A small image denoising model, trained from scratch.
Training: 26100 steps, batches of 64.
Data: trained on regions of photos with short descriptions (Visual Genome), 203450 training examples, 8.2 epochs.
Rows from block 11, named by matrix and row number. Rows with one number belong to one channel. Each number is 500 + 50 x the weight over its row's rms, rounded and kept within 0 to 999. All counts start at 0. Numbers have three digits each. After the name is the row's rms in percent of the matrix's.
# convs0: first 3x3 conv (model.decb.1.0.convs.0.weight, 64x128x3x3, standardized in use), inputs 0-9, a 3x3 kernel for each
# convs1: second 3x3 conv (model.decb.1.0.convs.1.weight, 64x64x3x3, standardized in use, transposed), outputs 0-9, a 3x3 kernel for each
convs0.8 106:466499515476471482536489449516412414393431407434435410505519484544624610497515542563546495458537499479464457458492456541543458570537494485472430437444456448464495478439501465465532475550593522521497474495483452401398518530457573594473543524513379455528367427481472450420
convs0.9 090:477376457394396506515565528511509486513543527537548493427471547474479523541543486407405462451356413479422425438374492389404480520553528646575494584499452466462475489456475447371442447418467486445475415369434505440436504464473475417447452442461464346407364369485534599596
convs0.10 095:450497494227335503278400592491418418553520460481500513543544553600545498505465502601516439513565463420486486515449438555455291516498371464454497336397475440518495510581494477664569486592539460442513444424455473454443466474486538470478558503459470489486450490504403463492
convs0.11 108:508480528473328376495412432555546567570561452435469496469492480441526495448531533547463444543547483468540496496470537452460525458507510486446440486361341413310401432388407414419399427472481451441484434442545513550551449414427534498486576591502490519542437395462436426487
convs0.12 081:431396393465524491453521524454498489502573575465532542486521507448493505431468463505525516519539548513495536511516473526524447491492424437435445432466458440472465434467503449450478427469476492465475514477461531504503546499443520447457512489464442472484410473516448465492
convs0.13 099:527531466533645554497596508446457403589591483475552477507512431531592493521535481504444468541515483489507549472378409356234292447331354532518521568575496460444462563545469528534401552524408525575589559613586539539515473464480483436490504478501492523517510520530494497489
convs0.14 100:476517539415522663417489633540460524383313390506471587543537509593588557531546543508489507487482510518469450436492533442548590453545573512497505522478497519484550522498437481462401473425398609617544695728638558580514436524563538506496491490420560569505436546628377493617
convs0.15 100:435442425447574526511648618508445452476404458490446469483515494476498452459471468493547575434430490528397416500503476487504430470475459498491484486399432487436482475537518527598495526578479537516479527588536477493467530570557542595580492536520478484496491528530504511531
convs0.16 100:453474535500518483521542448459343419465412448504381373483533608481514561486447499421366440445425388506477487479486510480500511481467471532500468463423430520481480572603563597596555548538503545580565533516504479440417550498419552560498495570557454528578507516507526490433
convs0.17 112:482356419420265407478396509472562507578672557513491481447451543401410472421380439405438502310338448410304368503464478477390520449452556554478453490408362416355425466483497439477456470521503461481472476484438491491493505520511503491448479489470527495468496413468439411461
convs0.18 103:446498467385442447365380412478359436439282366458387367471462455483470464536515510407359451549474484545535536452439461540546555533547566609649554647649517524542440566433344537447323503473405488512489464579560485530548370357387464388374530486428475524533393417487390397470
convs0.19 103:474475458487509482537638544566460530486383548486436541495551546481519519476528526430530535348400499469379450520507503505484463494470491506514503553503492542524536441479535517506556512489505513526488526554499440470462514553526570626537521541499481475482495493457516458455
convs0.20 092:505474488499469520469459545529446504575538507518464485510519495537553471509446398492504527473463449474457454506543548514539522457494528431441530469479513501489476501459445497552489442480452433413471346300425456408458472443503481477538442473546509466445528463449504534519
convs0.21 102:405513499481546496464528530490424485486426538536511499534535495541520495503542496616601529554569562540536536537546520530577528458491491533499497506466537515491506480445519496430526501441501555586487613606517501501504544575513554574473431424411436491513457505503499526528
convs0.22 076:522587549581706621515569564437550607584668656623703617456451425506504482501478458483496493424433480461395366551529489520514477504511481458432447454392397443382451531490457508436398493405364472440469496476445538504463526507551425394478417346446526570520581679614545627562
convs0.23 110:498595511504666585448585509440336347430459364486502436493480525482440503509458481387353420418341324516441422408400469384285425474524561563539478577468448448380426480486503490519501497516496528553476519544419466462409538666587572572514500479447487561556447494488430457457
convs0.24 107:461449440519547500461484491466437408436521498489507478466506490506550488524525484560607599574628551556614536543537500515499467510492483483495475484539519551514455480497473499548505501546542463498488479489493495470459538579614437431561379375467527477470555577559544580510
convs0.25 101:568485505557520499575543554422485490317360487351305499490478486595562450537524444622675495546701664463516558552528504652601502623621507536473483448439477428497549355374400350281394427339437559524520635602525561575515539579530512537531496497486504454467558493466559510493
convs0.26 097:500494541499494567480496526432467444447444436465487488504558449552800695498600637489503528533532498513539490470549561300412556403424524511510478610564509523544557471492546521513521505465465503541546485463473545504474393379487473376414536451423478487459404398435399393496
convs0.27 105:555492444524405441510407525554546474436421399522478503586518482455372368493529487431411480388374481435377447500439472480404466530457509486505474454403422484458454403390406357350361398410414485443475395400475396467544411461512436474510476507491546583571523466435547494485
convs0.28 085:461493510450427442526467469577531434546621593458510577494518540474532535551538482544550462469532510488525531511477479512431438506491494581543490640560393511477434509580550439581609460562580416332390463323349499463431517482442528408394535433431515454438478441423482501534
convs0.29 098:452510482527630566484565521460405487439458503524507385409473475500602562486539524473504530424413456523427397481543507537625486550600522483535501416546544466516534486425468473413469517466532451527511498509491489442441446462515389372460379348425386356380519592523543641577
convs0.30 095:515457466462487478469635572473431498562542565507539556412384504427299434448356431488534514463488503484452509461450453490474453547612521481469492486429434447374442584561476540532509503557596526568536470549460519523453603671503592680539477578530500506523512508491529564524
convs0.31 104:504651555500657597477545472551467454514433404519355365515565504548697538476520487408503568339392492417347420521654519555759619521627515491470477465497525464494541477532531502571558524558527467455413506492460525475432536681640462563577454452466481469490527612572571627634
convs0.32 100:516474445441451492391478536388402436357368422413314416569550517544554481552558526450521521450522574501439510493489476467504535461475526454431462469423490500471496448455517494461533562508501499464485540522493546592559444500536442513577494509549503453472403421463407428495
convs0.33 095:459565576296475602300401552459367415560555513413491445482513519463495498489524507562490468618559476553553504480442454394370433479468502551499516491444478429448525539560491538619508509591507490513516415456479458461496340393523396327464512435426503488476405466526385451559
convs0.34 091:493485534421384509491444482460402432519571463416475449513534489493584591426453509609550504687690532527665579481471529433435483484469441496418429544475474454472505482466484469447459464476490490544575452442521508463430405369437447431422517463454524494466436446511473443443
convs0.35 106:488488500504516515515506499464448525445360433544458435470464490556534532548497466451533591426377491602466409484493509552522538513505524545504455544519451528530503535402449552341433522390434518553514521610566468509488473528543469534498488515448492471465507486482508494488
convs0.36 099:452464511453390414504435407609534499586504458570495521431498512458512482474536498499498421536518457468524509487445459441331419461391439463458495419386366431388396502511438529548455560550442422434499417456476492488530424427417453457464513548541513508518483421405484420416
convs0.37 101:560650582478566503494468375459410556539465507534442437502556495501554502490567522450485527548471490562551540588569477497486432460496458471530518494462432473390403538520498553580502501565540584607530523561528449499445516555533517512457485582491523614575474530515453479450
convs0.38 090:507530541502452499498416440364453522494632532552547395509584480607768640506586561402441492406412439479466518520547512533462454475381467411443525489501504579571461526423516502351434528422435531499492490440445478474491491417422370269366386341440565535528571540540497458454
convs0.39 100:454415431507621569494699594474422458399330448522448511554587502533598536528577553487468513479424431550482447508503478486463492489430459467491485524673571582657564483563616561613539577558469501583543560581536501480452557710628529619527463395426477439443455478516515558524
convs0.40 106:529443435576515489528486466474459592474392478486414459471435436463505477421454475437481543383383501496401433549486461545505508509491497509490472520492514478486565548433494496344477476361452582562497633674588486469508499527503496529488464471448516452459589522475556515475
convs0.41 099:441421426472424437488489480530503486519582466528535506522571566497510460479512477508529552596554520596579515503513546483499478452435447412400437398371441452426450508437464510386396502393375516540501490524574445480535486509478493558498485529521459382447425372382462370415
convs1.8 087:513483474506449524511478545496487485556537624490510577443512517435492486476535510462478498513538494465533488509548485541587517479510450515472441500430482468455481542544594458472499436489465545515520511471512549552535498466502593571524573522531469524541488485485457418509
convs1.9 137:465429494444519495505518490482544506500415446455507540530616524516526513516547504533525472484564491479476507529542532553535533525486508519521514493589535521533488525511480568482491461492575404509559453463550492564546490464439532579519485570488495477510536578539552515472
convs1.10 118:701578531732526413614574515545486507494456539527513549410515538356433502425438452447512479481542481509527457436545501459548522468539499534547462555568541514560553517493504494496569508496522487405439462363419446429485489382400499502515501480511508543524522610508540577474
convs1.11 088:517533484532572568524574547561486450532512460478484488539422534503463505522395491545475441486460522495499509481467442506486482443473423464464383508439439592538487524478536477552562453518474555551516504559525510535535517395410558504494525532512474527547511563542512511515
convs1.12 072:596536549523527529546502536496509497555550490472505496568486518535571462552536516469511353576584545482514459424502418466519456435497413510489510511609522505614645512476519525483499488448452488500482484543446501522478529532581514611467456461474488493530584518453508463507
convs1.13 093:491483483432495442393378418532542468558527453494473434521515478580576530579573598499498519503502546535522537476483459459455499455488463469550530456594574463453447483490511473457511493476518481587493562628500471497446519548515512558501446455465534450469449339399480416473
convs1.14 095:535515547495478450537481471422433513428366452504511505387466468412462523432503545429480411533547405523547464498495495495505506477475483453469526491436446486457452431487482390357312497508430415480517463416500472487528504538536452514497524490425477530502447502458497516478
convs1.15 108:452347446500430439527542537446452487479429471504516485524582555524543502492467463550511456494521482488512491508536493501510474502488486590513533570599592482516561460501497519506505492468432479493519468491493528543514473437482450477511493502528530520545539526500521471490
convs1.16 095:497444470521498581484465501572496507541476471503538515522519524455525455484508503526474515453417504532491498530490513554522509507508482537489475525427526477450517504466544537532558454485409537549512554576498510555504470433537493496601535461525487532468498454480482379478
convs1.17 107:452505475477571552443498500538550563601587605601568548499456471470427436513448470502473418514495482482492462518565515529580527532561537494492487467460480540497505502507507451455521475485500500543550504560540468515515498477484509500502488453452446414443442425402462362397
convs1.18 073:529541543564580540558510523506517545454485489476461436490446483479477483525477506469366411498446413504443470375440425456521502369442401541501494632512445600554470491490518485497550488489523528504495530548572485493481612564535631513520559581551543523537515477540534556521
convs1.19 100:508524576485493564410428471458528532444464497501475479586577490522529491563560531579597620510521532487490484447463423466485464449465472475401511490430490537454460478514526502516514501506494454424462479466510530519535513485470468454491477481478522544543528481529514427494
convs1.20 102:446582537539562408482463349527413455427318480522486571562532533476470535486509580459515457490527471455502462524555522576576509505522462419439482467517522541563506567507476529425500502481542535532483534437446520524527503389474489469568466473521518489496487483514497468467
convs1.21 091:447440503447400480449536561569568534562533531522562571552523480526526475510520491492437441563514461490445444447471475437463456463474464491488538554486526526476482492474468524499489498476461545609565491487468509567519489423469449357487400395464447430485515521570595603516
convs1.22 077:523515524534477458501415469525528492580547463603535429452515486499495552519581583595559566628540570599534535432432439422420443429408441546490502521513523517456487506516503562512455537507486429506436470425471482467488546572496587517478521424413453431436460372429449430464
convs1.23 101:459467425395490438376433374421445463508527483489516485512539596558561580531587583487487482403429475495512500529549483501501474501514457548613554509578498481510508484501505477493502484488497490507500553545533491484490428474437440522456442515499520489527495450493459425479
convs1.24 086:583561534476439463502486471548502477540527536460453508441422443479517552470473523493509434499550487462516455470501476480503474470513487477492465513428419472501484544493485477509588509457466531519491470465504461460457509529499499498472452407442451469495506523500480501510
convs1.25 082:459459503488459497507509496436566520500640573541623597481552486522576490412504463484478447476482423407401407539521541584554579553533552460484506460483524469489523582531466613582489557546533474519575519531545555593604553539485541503521521435505542496467538475462474457478
convs1.26 119:531604505465520579433464510542507523461373507504481520477531474554575496574577484556556579528471547549467532505476462532474445497513503492472518421377442500407430519527551536505545543509528456498504391478513461478486505547517422550518376500509544549520525539505550520485
convs1.27 115:468469479483474495474433438528466418518453468481451488559525592524536493547579564524484516445394462490497507497497475503503507480498494478473488503484527527495516457472546589611589464493465477585611470568565538537504495404345512465471466475514517543584470462496488493510
convs1.28 125:561506552603469480528534495453508515453538482440522505435482459391499493444497452507614509516533495453483440593539566578506508586577559473515490510564448486519527503517528421506535526535556547504511582562520531528496508553523448650506504612503530527484453526491481537506
convs1.29 115:510470463445495511515508430498470457546565570571527462512516525548448448478490584587528536482480424470527533493487501463436495496469479546576582528624572487532476492490510749538375514488521418456449462489485524523513522617589517513462490527499563517459494494445479522502
convs1.30 097:550563496525510487458407449497466473519457485543527502425463544502551513576600548473485531582556522532543451427416468406460467463522499474489460415392471409396434417489535525506528579512411480502485422423430454470483475451544462444530429332409483424453541489514492465531
convs1.31 101:556515534488506566560540511480532493489485453488425490463520512501516481455458497527499497569542523479444445491548502547621565477567464497452470483440506547488525535463484552459465537437462492502539472497541539577555528568565440438485357382522441432476502514497549567477
convs1.32 091:455539542513506558501496529522474486536517460492509508524462467545458454540474445477539419474491553447444486475504540563510556547502514453523456455519450502506465466496474472524454522478556517479487551530490522537495509490522540500518615559560533445509527515505513499511
convs1.33 106:489431361549551496465441434551481525607512530541537527456482583449448471524550539479499620469521554448504489466489476468484513476454497524493467502526527466497476516501538547458509536511543518511434537509463543536487452426471484437544483361507490522553469452595463449551
convs1.34 113:473502525470515517445451491565587523517491564574592549491443512559519453530538472455503476514493539500455424470451495483477446495494513486485443461508510477466471439495511560515625592490521560576521572609538479538560527496485427516608567465506512510496469496493442447479
convs1.35 112:409423501373414511418450521538527493557600617565551594552577516567585521534505474485540589492517561448483522467475491470504532470472475495467519461443512498453504513533534575516494514528524490465423490442463510486499440499541400449504464460469495545538485580541530585562
convs1.36 090:587639563574601535478487479568515456565501470509462495469351459420371497530463483499499523473460517521456494454461464508434512501513509524502490543501493532493517504492530528505516518511535518512466506529481467512454463485516498495537524516542518510521576527501561524497
convs1.37 100:511563552525570539552500477517569496538574509567592518537486450490462430458451493493540533502533563543580548493536508531568531521552520498497506582599532610601545601475452582493561471498640508539536478484512508505496556570446587619493546645552483504511502528525533516503
convs1.38 123:582587503482482527466449507611496432399371481507534558406502504545552494564536474471526568553562465539561473459446446513541514463504498515501497438419479489543536423563563513516459543522425537513436473483445459428485492450460451445440469525446484466502498467477485503500
convs1.39 105:508406507500468513514542515546459425475454447389442442496549556475520441475460461542554539486542487398477426571536517536520502479468475444367401484500543503550556480487494533502494517473474493478467498480498518508522494539571472501558459503556484578533497545547461435502
convs1.40 105:544506447572542388579530456474547491500580517512551497498493522523529585496460538519521411542562484574554505522498510528518530492472492488527488473536524507550541504536515574582553535569536509470556511492552475487526550537514609537537531490457498450419454420398480481479
convs1.41 086:534505552489518558504570569569576558504510464572539489438459456491448460494423384563553487528516507481492443518501435588513457529497445499524453482502468592570488474506512515546643429502547539490498463552508526521542375400454522515551524491492537490544531506547491424458