Rows from block 10, named by matrix and row number. Rows with one number belong to one channel. Each number is 50 + 12 x the weight over the matrix's rms, rounded and kept within 0 to 99. All counts start at 0.
# convs0: first 3x3 conv (model.decb.0.2.convs.0.weight, 128x128x3x3, standardized in use), inputs 7-13, a 3x3 kernel for each
# convs1: second 3x3 conv (model.decb.0.2.convs.1.weight, 128x128x3x3, standardized in use, transposed), outputs 7-13, a 3x3 kernel for each
convs0.15:41 41 44 45 27 24 51 36 17 52 47 48 58 51 41 59 51 41 52 43 44 49 46 59 37 41 54 57 35 25 61 34 34 48 24 41 53 31 45 47 35 50 60 57 62 41 38 37 36 33 42 44 35 49 55 47 52 56 48 53 55 47 52
convs0.16:38 43 43 39 56 48 59 76 61 39 40 41 43 49 57 45 48 52 35 55 55 41 68 52 38 63 61 40 60 41 37 57 38 42 53 36 49 49 55 63 47 47 65 49 43 52 50 44 50 50 47 42 43 37 49 47 51 49 47 52 50 49 53
convs0.17:49 60 56 77 74 38 57 52 45 49 48 48 50 69 60 45 57 53 46 44 44 50 33 37 44 53 41 48 40 43 49 32 37 55 52 55 56 46 51 44 37 52 56 51 48 57 48 47 56 61 49 59 58 48 48 52 50 53 58 56 51 55 52
convs0.18:44 49 49 61 67 66 47 56 52 50 51 53 62 72 62 45 47 50 57 66 52 69 83 54 37 44 49 57 56 53 67 82 67 53 77 67 49 64 39 40 42 58 72 85 62 59 76 74 50 56 59 46 60 53 54 53 53 53 52 51 54 53 54
convs0.19:36 27 50 60 59 80 47 60 46 48 39 44 42 53 57 53 61 60 52 48 47 56 47 50 63 62 61 39 99 72 45 99 62 70 69 53 66 79 52 60 38 44 45 14 31 66 67 64 65 59 39 51 47 52 44 45 45 44 45 44 47 48 47
convs0.20:36 45 66 39 48 61 42 49 47 51 51 48 53 51 48 51 56 57 49 39 52 48 44 75 55 51 57 47 49 39 48 45 57 44 35 50 61 60 45 52 52 52 40 49 46 51 45 51 54 55 53 57 54 43 47 50 47 54 62 56 48 53 50
convs0.21:82 57 44 70 00 03 73 06 22 57 61 55 61 65 59 51 53 63 47 55 57 67 55 61 48 57 60 44 73 66 41 78 60 43 55 59 55 37 49 61 49 71 60 51 69 55 49 60 52 65 68 53 45 57 54 52 54 52 49 54 54 51 54
convs0.22:39 47 66 39 41 64 65 59 50 44 44 43 49 47 44 48 55 53 31 31 43 58 63 52 50 43 54 46 44 45 54 50 56 44 53 49 45 73 53 70 99 45 50 79 46 37 23 37 24 05 30 31 22 35 49 48 50 48 47 49 48 48 49
convs0.23:47 41 57 31 57 70 24 70 66 60 57 49 52 56 47 40 42 36 38 43 52 34 30 62 63 58 70 43 38 34 60 45 42 38 54 31 47 44 45 54 46 45 46 58 53 44 58 57 31 52 46 34 61 53 45 44 46 46 44 46 47 46 47
convs0.24:71 69 39 36 64 83 63 47 55 61 59 58 62 49 44 50 62 57 60 48 50 50 44 40 60 42 43 66 61 84 35 24 74 46 39 52 37 45 33 25 56 62 67 50 33 62 52 57 66 59 45 50 56 58 50 49 50 50 49 48 53 53 51
convs0.25:56 39 57 32 51 58 48 45 49 76 64 60 71 61 50 58 50 49 86 58 24 49 00 00 28 22 45 56 52 43 52 45 42 51 52 45 45 33 53 34 88 75 56 62 51 40 32 50 45 60 62 47 56 53 55 55 55 54 53 53 55 54 54
convs0.26:60 39 47 39 26 33 49 46 48 47 47 45 42 39 44 48 45 47 50 53 57 47 42 53 39 42 45 34 38 44 36 40 35 41 50 40 45 48 47 53 61 54 53 50 45 50 50 40 56 55 37 50 56 44 50 55 50 49 56 51 50 56 51
convs0.27:76 71 64 55 34 33 43 16 32 45 46 47 52 51 50 45 46 49 38 40 57 55 61 65 49 59 66 42 23 49 55 28 58 47 16 49 50 60 47 43 77 67 58 72 45 63 66 54 61 60 47 52 60 46 51 51 51 50 51 51 51 53 52
convs0.28:32 32 60 07 00 53 49 06 75 41 46 45 40 52 42 41 43 56 58 63 29 38 38 30 49 44 48 64 75 49 65 44 54 51 16 58 35 50 50 47 61 73 50 55 62 44 66 53 45 69 62 50 55 44 54 54 54 55 54 54 55 54 55
convs0.29:48 58 48 47 46 49 38 49 47 48 39 37 47 43 41 54 41 35 51 34 37 66 41 21 56 46 69 49 31 30 66 50 45 61 57 48 55 61 49 49 56 57 55 52 66 57 48 40 63 52 47 60 54 55 54 54 48 53 55 48 53 56 50
convs0.30:46 57 52 38 61 58 41 64 58 41 47 45 44 47 47 46 50 49 44 45 31 56 52 46 66 79 57 52 55 47 54 54 45 52 50 48 46 54 45 47 51 34 55 50 43 50 55 49 49 60 53 47 51 50 51 60 51 42 50 44 50 57 51
convs0.31:45 25 20 36 50 41 42 59 59 50 43 39 48 43 42 47 38 46 38 61 50 57 93 58 46 53 34 69 56 54 57 42 48 46 48 52 48 44 47 48 59 56 48 58 48 52 50 52 54 46 44 47 46 47 52 53 52 54 54 53 51 51 50
convs0.32:53 44 43 64 36 47 46 40 56 41 47 64 63 54 43 56 54 49 40 51 51 39 67 53 48 41 59 23 56 12 30 69 36 30 64 50 53 57 28 46 56 52 49 43 48 55 48 65 57 41 48 44 38 49 51 51 48 50 50 50 51 52 52
convs0.33:60 45 52 65 50 49 62 58 71 51 40 43 51 40 40 54 44 41 63 54 55 37 29 43 52 61 69 61 47 46 48 39 44 37 46 54 38 32 39 40 40 39 43 39 40 51 66 50 53 70 52 56 69 53 54 56 55 53 54 53 52 53 53
convs0.34:41 40 38 21 54 40 53 65 39 44 46 47 45 52 46 51 52 42 15 37 51 17 45 72 37 32 54 61 77 61 60 55 50 58 37 56 59 58 48 64 65 42 52 53 47 73 67 43 71 68 36 72 60 47 59 61 63 58 53 59 62 59 62
convs0.35:42 50 60 41 52 60 55 57 55 56 49 53 54 52 53 53 52 56 55 51 50 68 58 53 61 49 54 50 49 49 39 45 50 44 44 48 38 39 44 40 48 47 45 41 45 54 59 61 54 60 63 48 52 51 51 50 53 52 49 52 51 50 52
convs0.36:29 45 53 89 71 85 60 65 84 51 57 62 59 52 53 52 43 38 36 43 42 62 59 73 42 35 48 59 62 71 54 49 51 49 57 46 68 67 65 83 73 37 53 59 51 59 70 65 63 70 66 67 78 65 52 50 51 50 46 48 52 52 52
convs0.37:59 44 57 61 97 70 79 65 50 35 38 49 30 24 32 43 46 45 32 50 51 28 38 78 48 57 78 55 53 53 42 58 46 46 68 35 56 46 47 77 70 55 56 51 43 55 53 54 61 54 49 57 58 46 48 48 47 47 50 45 47 47 46
convs0.38:33 09 56 31 00 58 44 41 72 64 51 46 57 39 46 55 49 47 41 77 54 61 80 17 50 49 44 59 80 74 64 65 57 59 59 81 41 59 32 51 69 41 56 54 40 51 74 68 56 67 59 45 62 53 54 55 56 54 55 56 54 54 55
convs0.39:45 51 56 57 65 37 71 54 34 43 29 25 59 70 67 61 64 57 47 48 54 55 52 61 41 37 35 54 44 47 59 49 44 57 52 49 50 45 56 47 38 52 45 31 45 50 51 43 41 64 51 25 33 35 49 46 49 49 46 49 51 49 51
convs0.40:19 44 28 41 53 34 59 44 27 48 40 33 44 46 41 30 36 42 11 18 25 36 29 38 56 73 65 35 50 49 12 39 36 15 42 28 52 52 56 51 45 37 46 44 31 60 56 58 67 56 60 67 65 60 57 60 60 59 57 55 60 59 56
convs1.15:64 54 30 60 53 34 56 47 45 55 39 41 54 45 28 50 52 44 57 58 57 54 53 47 50 49 42 51 43 48 57 51 47 64 53 46 43 59 51 53 66 54 50 64 50 59 56 46 56 57 43 63 60 52 57 48 33 39 41 35 65 54 50
convs1.16:49 39 43 52 43 47 49 50 46 57 57 71 48 42 72 49 45 66 51 49 45 48 49 46 48 52 52 42 50 49 50 48 51 51 54 52 46 51 50 47 44 53 41 45 64 53 46 56 53 41 57 51 42 60 43 56 46 40 41 39 51 35 50
convs1.17:57 73 52 70 59 38 35 31 44 49 51 40 53 59 49 44 48 56 71 51 43 32 36 28 53 58 47 74 73 49 44 34 40 63 49 52 60 76 55 48 74 66 49 59 43 46 54 64 62 37 59 53 47 49 36 78 46 29 29 36 39 31 42
convs1.18:40 46 44 50 55 61 47 47 49 77 69 79 58 65 81 54 46 59 49 51 43 41 53 41 49 47 46 48 62 58 57 65 44 49 51 52 37 45 58 48 48 51 43 43 37 49 57 70 51 59 69 70 56 52 38 22 28 51 24 36 46 43 47
convs1.19:54 31 54 43 13 65 61 87 59 49 37 60 15 40 78 68 63 33 45 15 43 32 57 64 62 43 50 16 50 49 12 50 48 57 30 35 61 68 61 36 55 39 52 37 47 51 68 61 88 42 57 38 44 43 51 49 45 61 52 55 48 38 65
convs1.20:55 45 59 54 46 67 52 45 61 48 52 43 46 49 46 48 60 57 39 36 51 43 48 48 45 48 55 38 43 49 37 39 57 44 33 50 48 47 52 39 46 52 53 53 43 49 54 52 56 66 48 58 60 51 65 48 67 39 26 43 64 36 66
convs1.21:65 35 66 32 43 58 57 52 47 58 25 43 57 28 51 54 56 49 71 54 57 36 35 57 37 66 58 36 65 38 34 63 53 29 45 42 48 51 44 61 70 35 60 61 44 51 60 47 43 99 58 41 56 55 36 51 34 54 67 26 49 45 16
convs1.22:63 60 55 60 34 31 41 34 41 45 72 62 61 81 37 63 69 69 72 52 41 42 39 52 50 32 56 64 47 43 33 53 64 43 51 50 52 42 43 36 67 63 63 50 45 54 80 62 89 53 69 76 80 91 51 42 37 61 46 57 52 46 67
convs1.23:55 51 79 65 36 57 54 56 64 41 63 53 65 99 46 74 84 51 62 54 45 50 76 89 65 60 53 65 57 51 35 49 36 50 49 59 35 52 53 23 26 44 70 51 38 26 58 63 56 61 42 50 68 64 55 49 47 52 48 66 70 54 70
convs1.24:45 49 44 52 89 60 54 61 44 51 53 73 76 75 53 47 38 34 52 45 73 60 57 43 51 65 79 59 22 38 66 64 72 66 34 63 57 56 28 41 79 80 48 36 51 39 56 62 50 30 68 56 41 51 68 60 60 38 56 81 37 12 33
convs1.25:58 53 56 51 60 56 41 37 59 31 26 54 32 33 59 38 42 63 61 58 46 44 19 46 57 70 54 39 53 37 49 43 54 39 46 32 53 57 45 62 78 33 41 62 33 65 52 51 69 45 55 54 38 56 51 67 61 29 44 46 50 50 55
convs1.26:47 49 56 47 41 42 52 58 51 54 48 65 43 41 64 45 42 40 49 43 38 52 47 48 57 54 60 43 47 57 40 44 58 44 48 50 54 50 45 40 48 46 57 44 59 50 48 59 61 40 48 65 39 51 59 39 55 46 30 56 53 35 57
convs1.27:38 75 35 46 60 62 56 12 30 62 62 68 46 41 50 45 66 60 54 49 46 48 41 54 64 72 63 66 26 56 50 40 59 46 23 44 62 41 56 50 53 37 57 77 44 70 56 50 58 48 44 47 50 41 32 30 41 48 73 55 59 77 59
convs1.28:68 57 57 50 33 43 68 64 74 44 28 57 24 05 29 40 23 37 59 48 38 39 50 31 53 52 44 41 94 31 28 67 35 66 57 49 46 36 49 44 43 48 50 52 42 54 40 67 46 34 67 59 62 60 48 41 39 31 46 14 36 65 38
convs1.29:51 58 49 51 56 45 44 56 58 47 39 49 46 39 35 42 36 42 47 49 56 56 55 47 52 47 39 37 38 38 46 47 30 58 49 49 49 41 54 37 43 46 53 45 53 53 47 51 60 67 61 71 55 51 63 41 65 60 32 44 61 27 37
convs1.30:40 53 48 45 47 54 54 45 50 57 49 52 40 54 74 51 47 63 43 45 46 42 45 38 48 49 48 41 36 46 47 36 52 47 31 52 47 37 44 51 53 49 42 45 45 68 78 66 58 64 69 51 60 75 37 38 64 49 48 70 44 26 53
convs1.31:40 47 57 52 45 49 50 55 46 57 50 50 54 51 48 48 58 39 52 50 58 49 53 56 59 46 47 47 38 46 41 39 40 51 45 31 47 41 51 37 35 54 51 44 59 62 58 62 61 58 53 55 49 41 48 35 50 42 41 41 42 39 40
convs1.32:54 70 48 68 83 14 76 47 57 55 63 46 40 32 23 51 55 48 62 63 52 63 50 58 66 44 48 31 25 57 54 33 44 70 38 51 48 59 56 32 63 46 34 55 37 38 61 63 49 40 44 66 66 56 42 44 46 57 52 43 53 48 64
convs1.33:52 40 47 38 47 48 44 45 53 47 50 67 52 53 55 44 55 61 44 52 51 50 50 44 44 47 42 64 68 64 56 59 61 53 58 62 50 52 57 52 66 55 52 64 58 56 47 55 42 46 72 54 48 57 55 45 55 31 25 41 38 13 23
convs1.34:64 55 45 69 45 51 66 65 61 48 60 65 36 41 62 37 36 59 59 48 58 57 55 62 64 67 63 62 70 66 54 56 59 51 58 56 46 60 65 46 61 70 46 57 63 45 54 56 59 59 58 58 56 61 58 61 44 62 46 40 53 41 49
convs1.35:46 51 59 48 44 58 49 43 50 48 50 53 56 62 46 51 50 51 40 43 49 43 44 51 48 50 59 50 51 46 49 44 47 47 47 55 56 56 46 51 55 43 57 57 56 39 46 50 55 49 46 49 47 47 61 57 70 57 53 35 52 58 58
convs1.36:26 34 34 41 39 39 36 50 47 72 58 37 60 68 64 64 41 58 45 47 50 39 52 46 61 53 52 55 47 46 18 25 51 52 63 92 50 47 47 49 55 43 50 58 54 57 37 42 60 55 59 57 52 61 57 55 55 60 43 47 46 60 58
convs1.37:55 48 38 28 15 51 33 61 60 62 62 50 34 46 27 41 58 62 34 30 47 21 65 73 35 61 57 78 65 45 25 48 63 56 48 50 60 38 41 69 65 42 67 37 41 68 49 25 75 51 29 48 25 25 62 66 57 58 58 35 44 50 43
convs1.38:50 59 62 73 33 64 39 49 66 27 67 47 29 55 45 33 40 34 32 39 51 35 79 60 36 34 53 57 74 65 61 59 59 71 58 52 49 46 55 33 46 45 42 59 54 51 45 57 47 31 56 52 40 59 63 47 30 55 38 38 76 68 40
convs1.39:80 53 38 64 45 40 54 50 45 49 41 38 60 32 38 67 60 49 39 43 38 42 61 56 51 47 50 43 36 62 47 50 49 46 52 38 57 41 54 36 42 61 45 50 51 69 74 66 61 31 33 53 42 50 75 68 57 61 49 56 31 49 53
convs1.40:61 57 61 62 57 56 54 64 64 50 52 47 55 41 53 43 28 51 52 57 49 61 63 55 60 59 58 62 67 61 58 60 55 60 54 60 59 42 49 52 45 45 53 34 39 59 52 46 41 31 50 45 45 61 60 38 46 54 53 59 46 46 74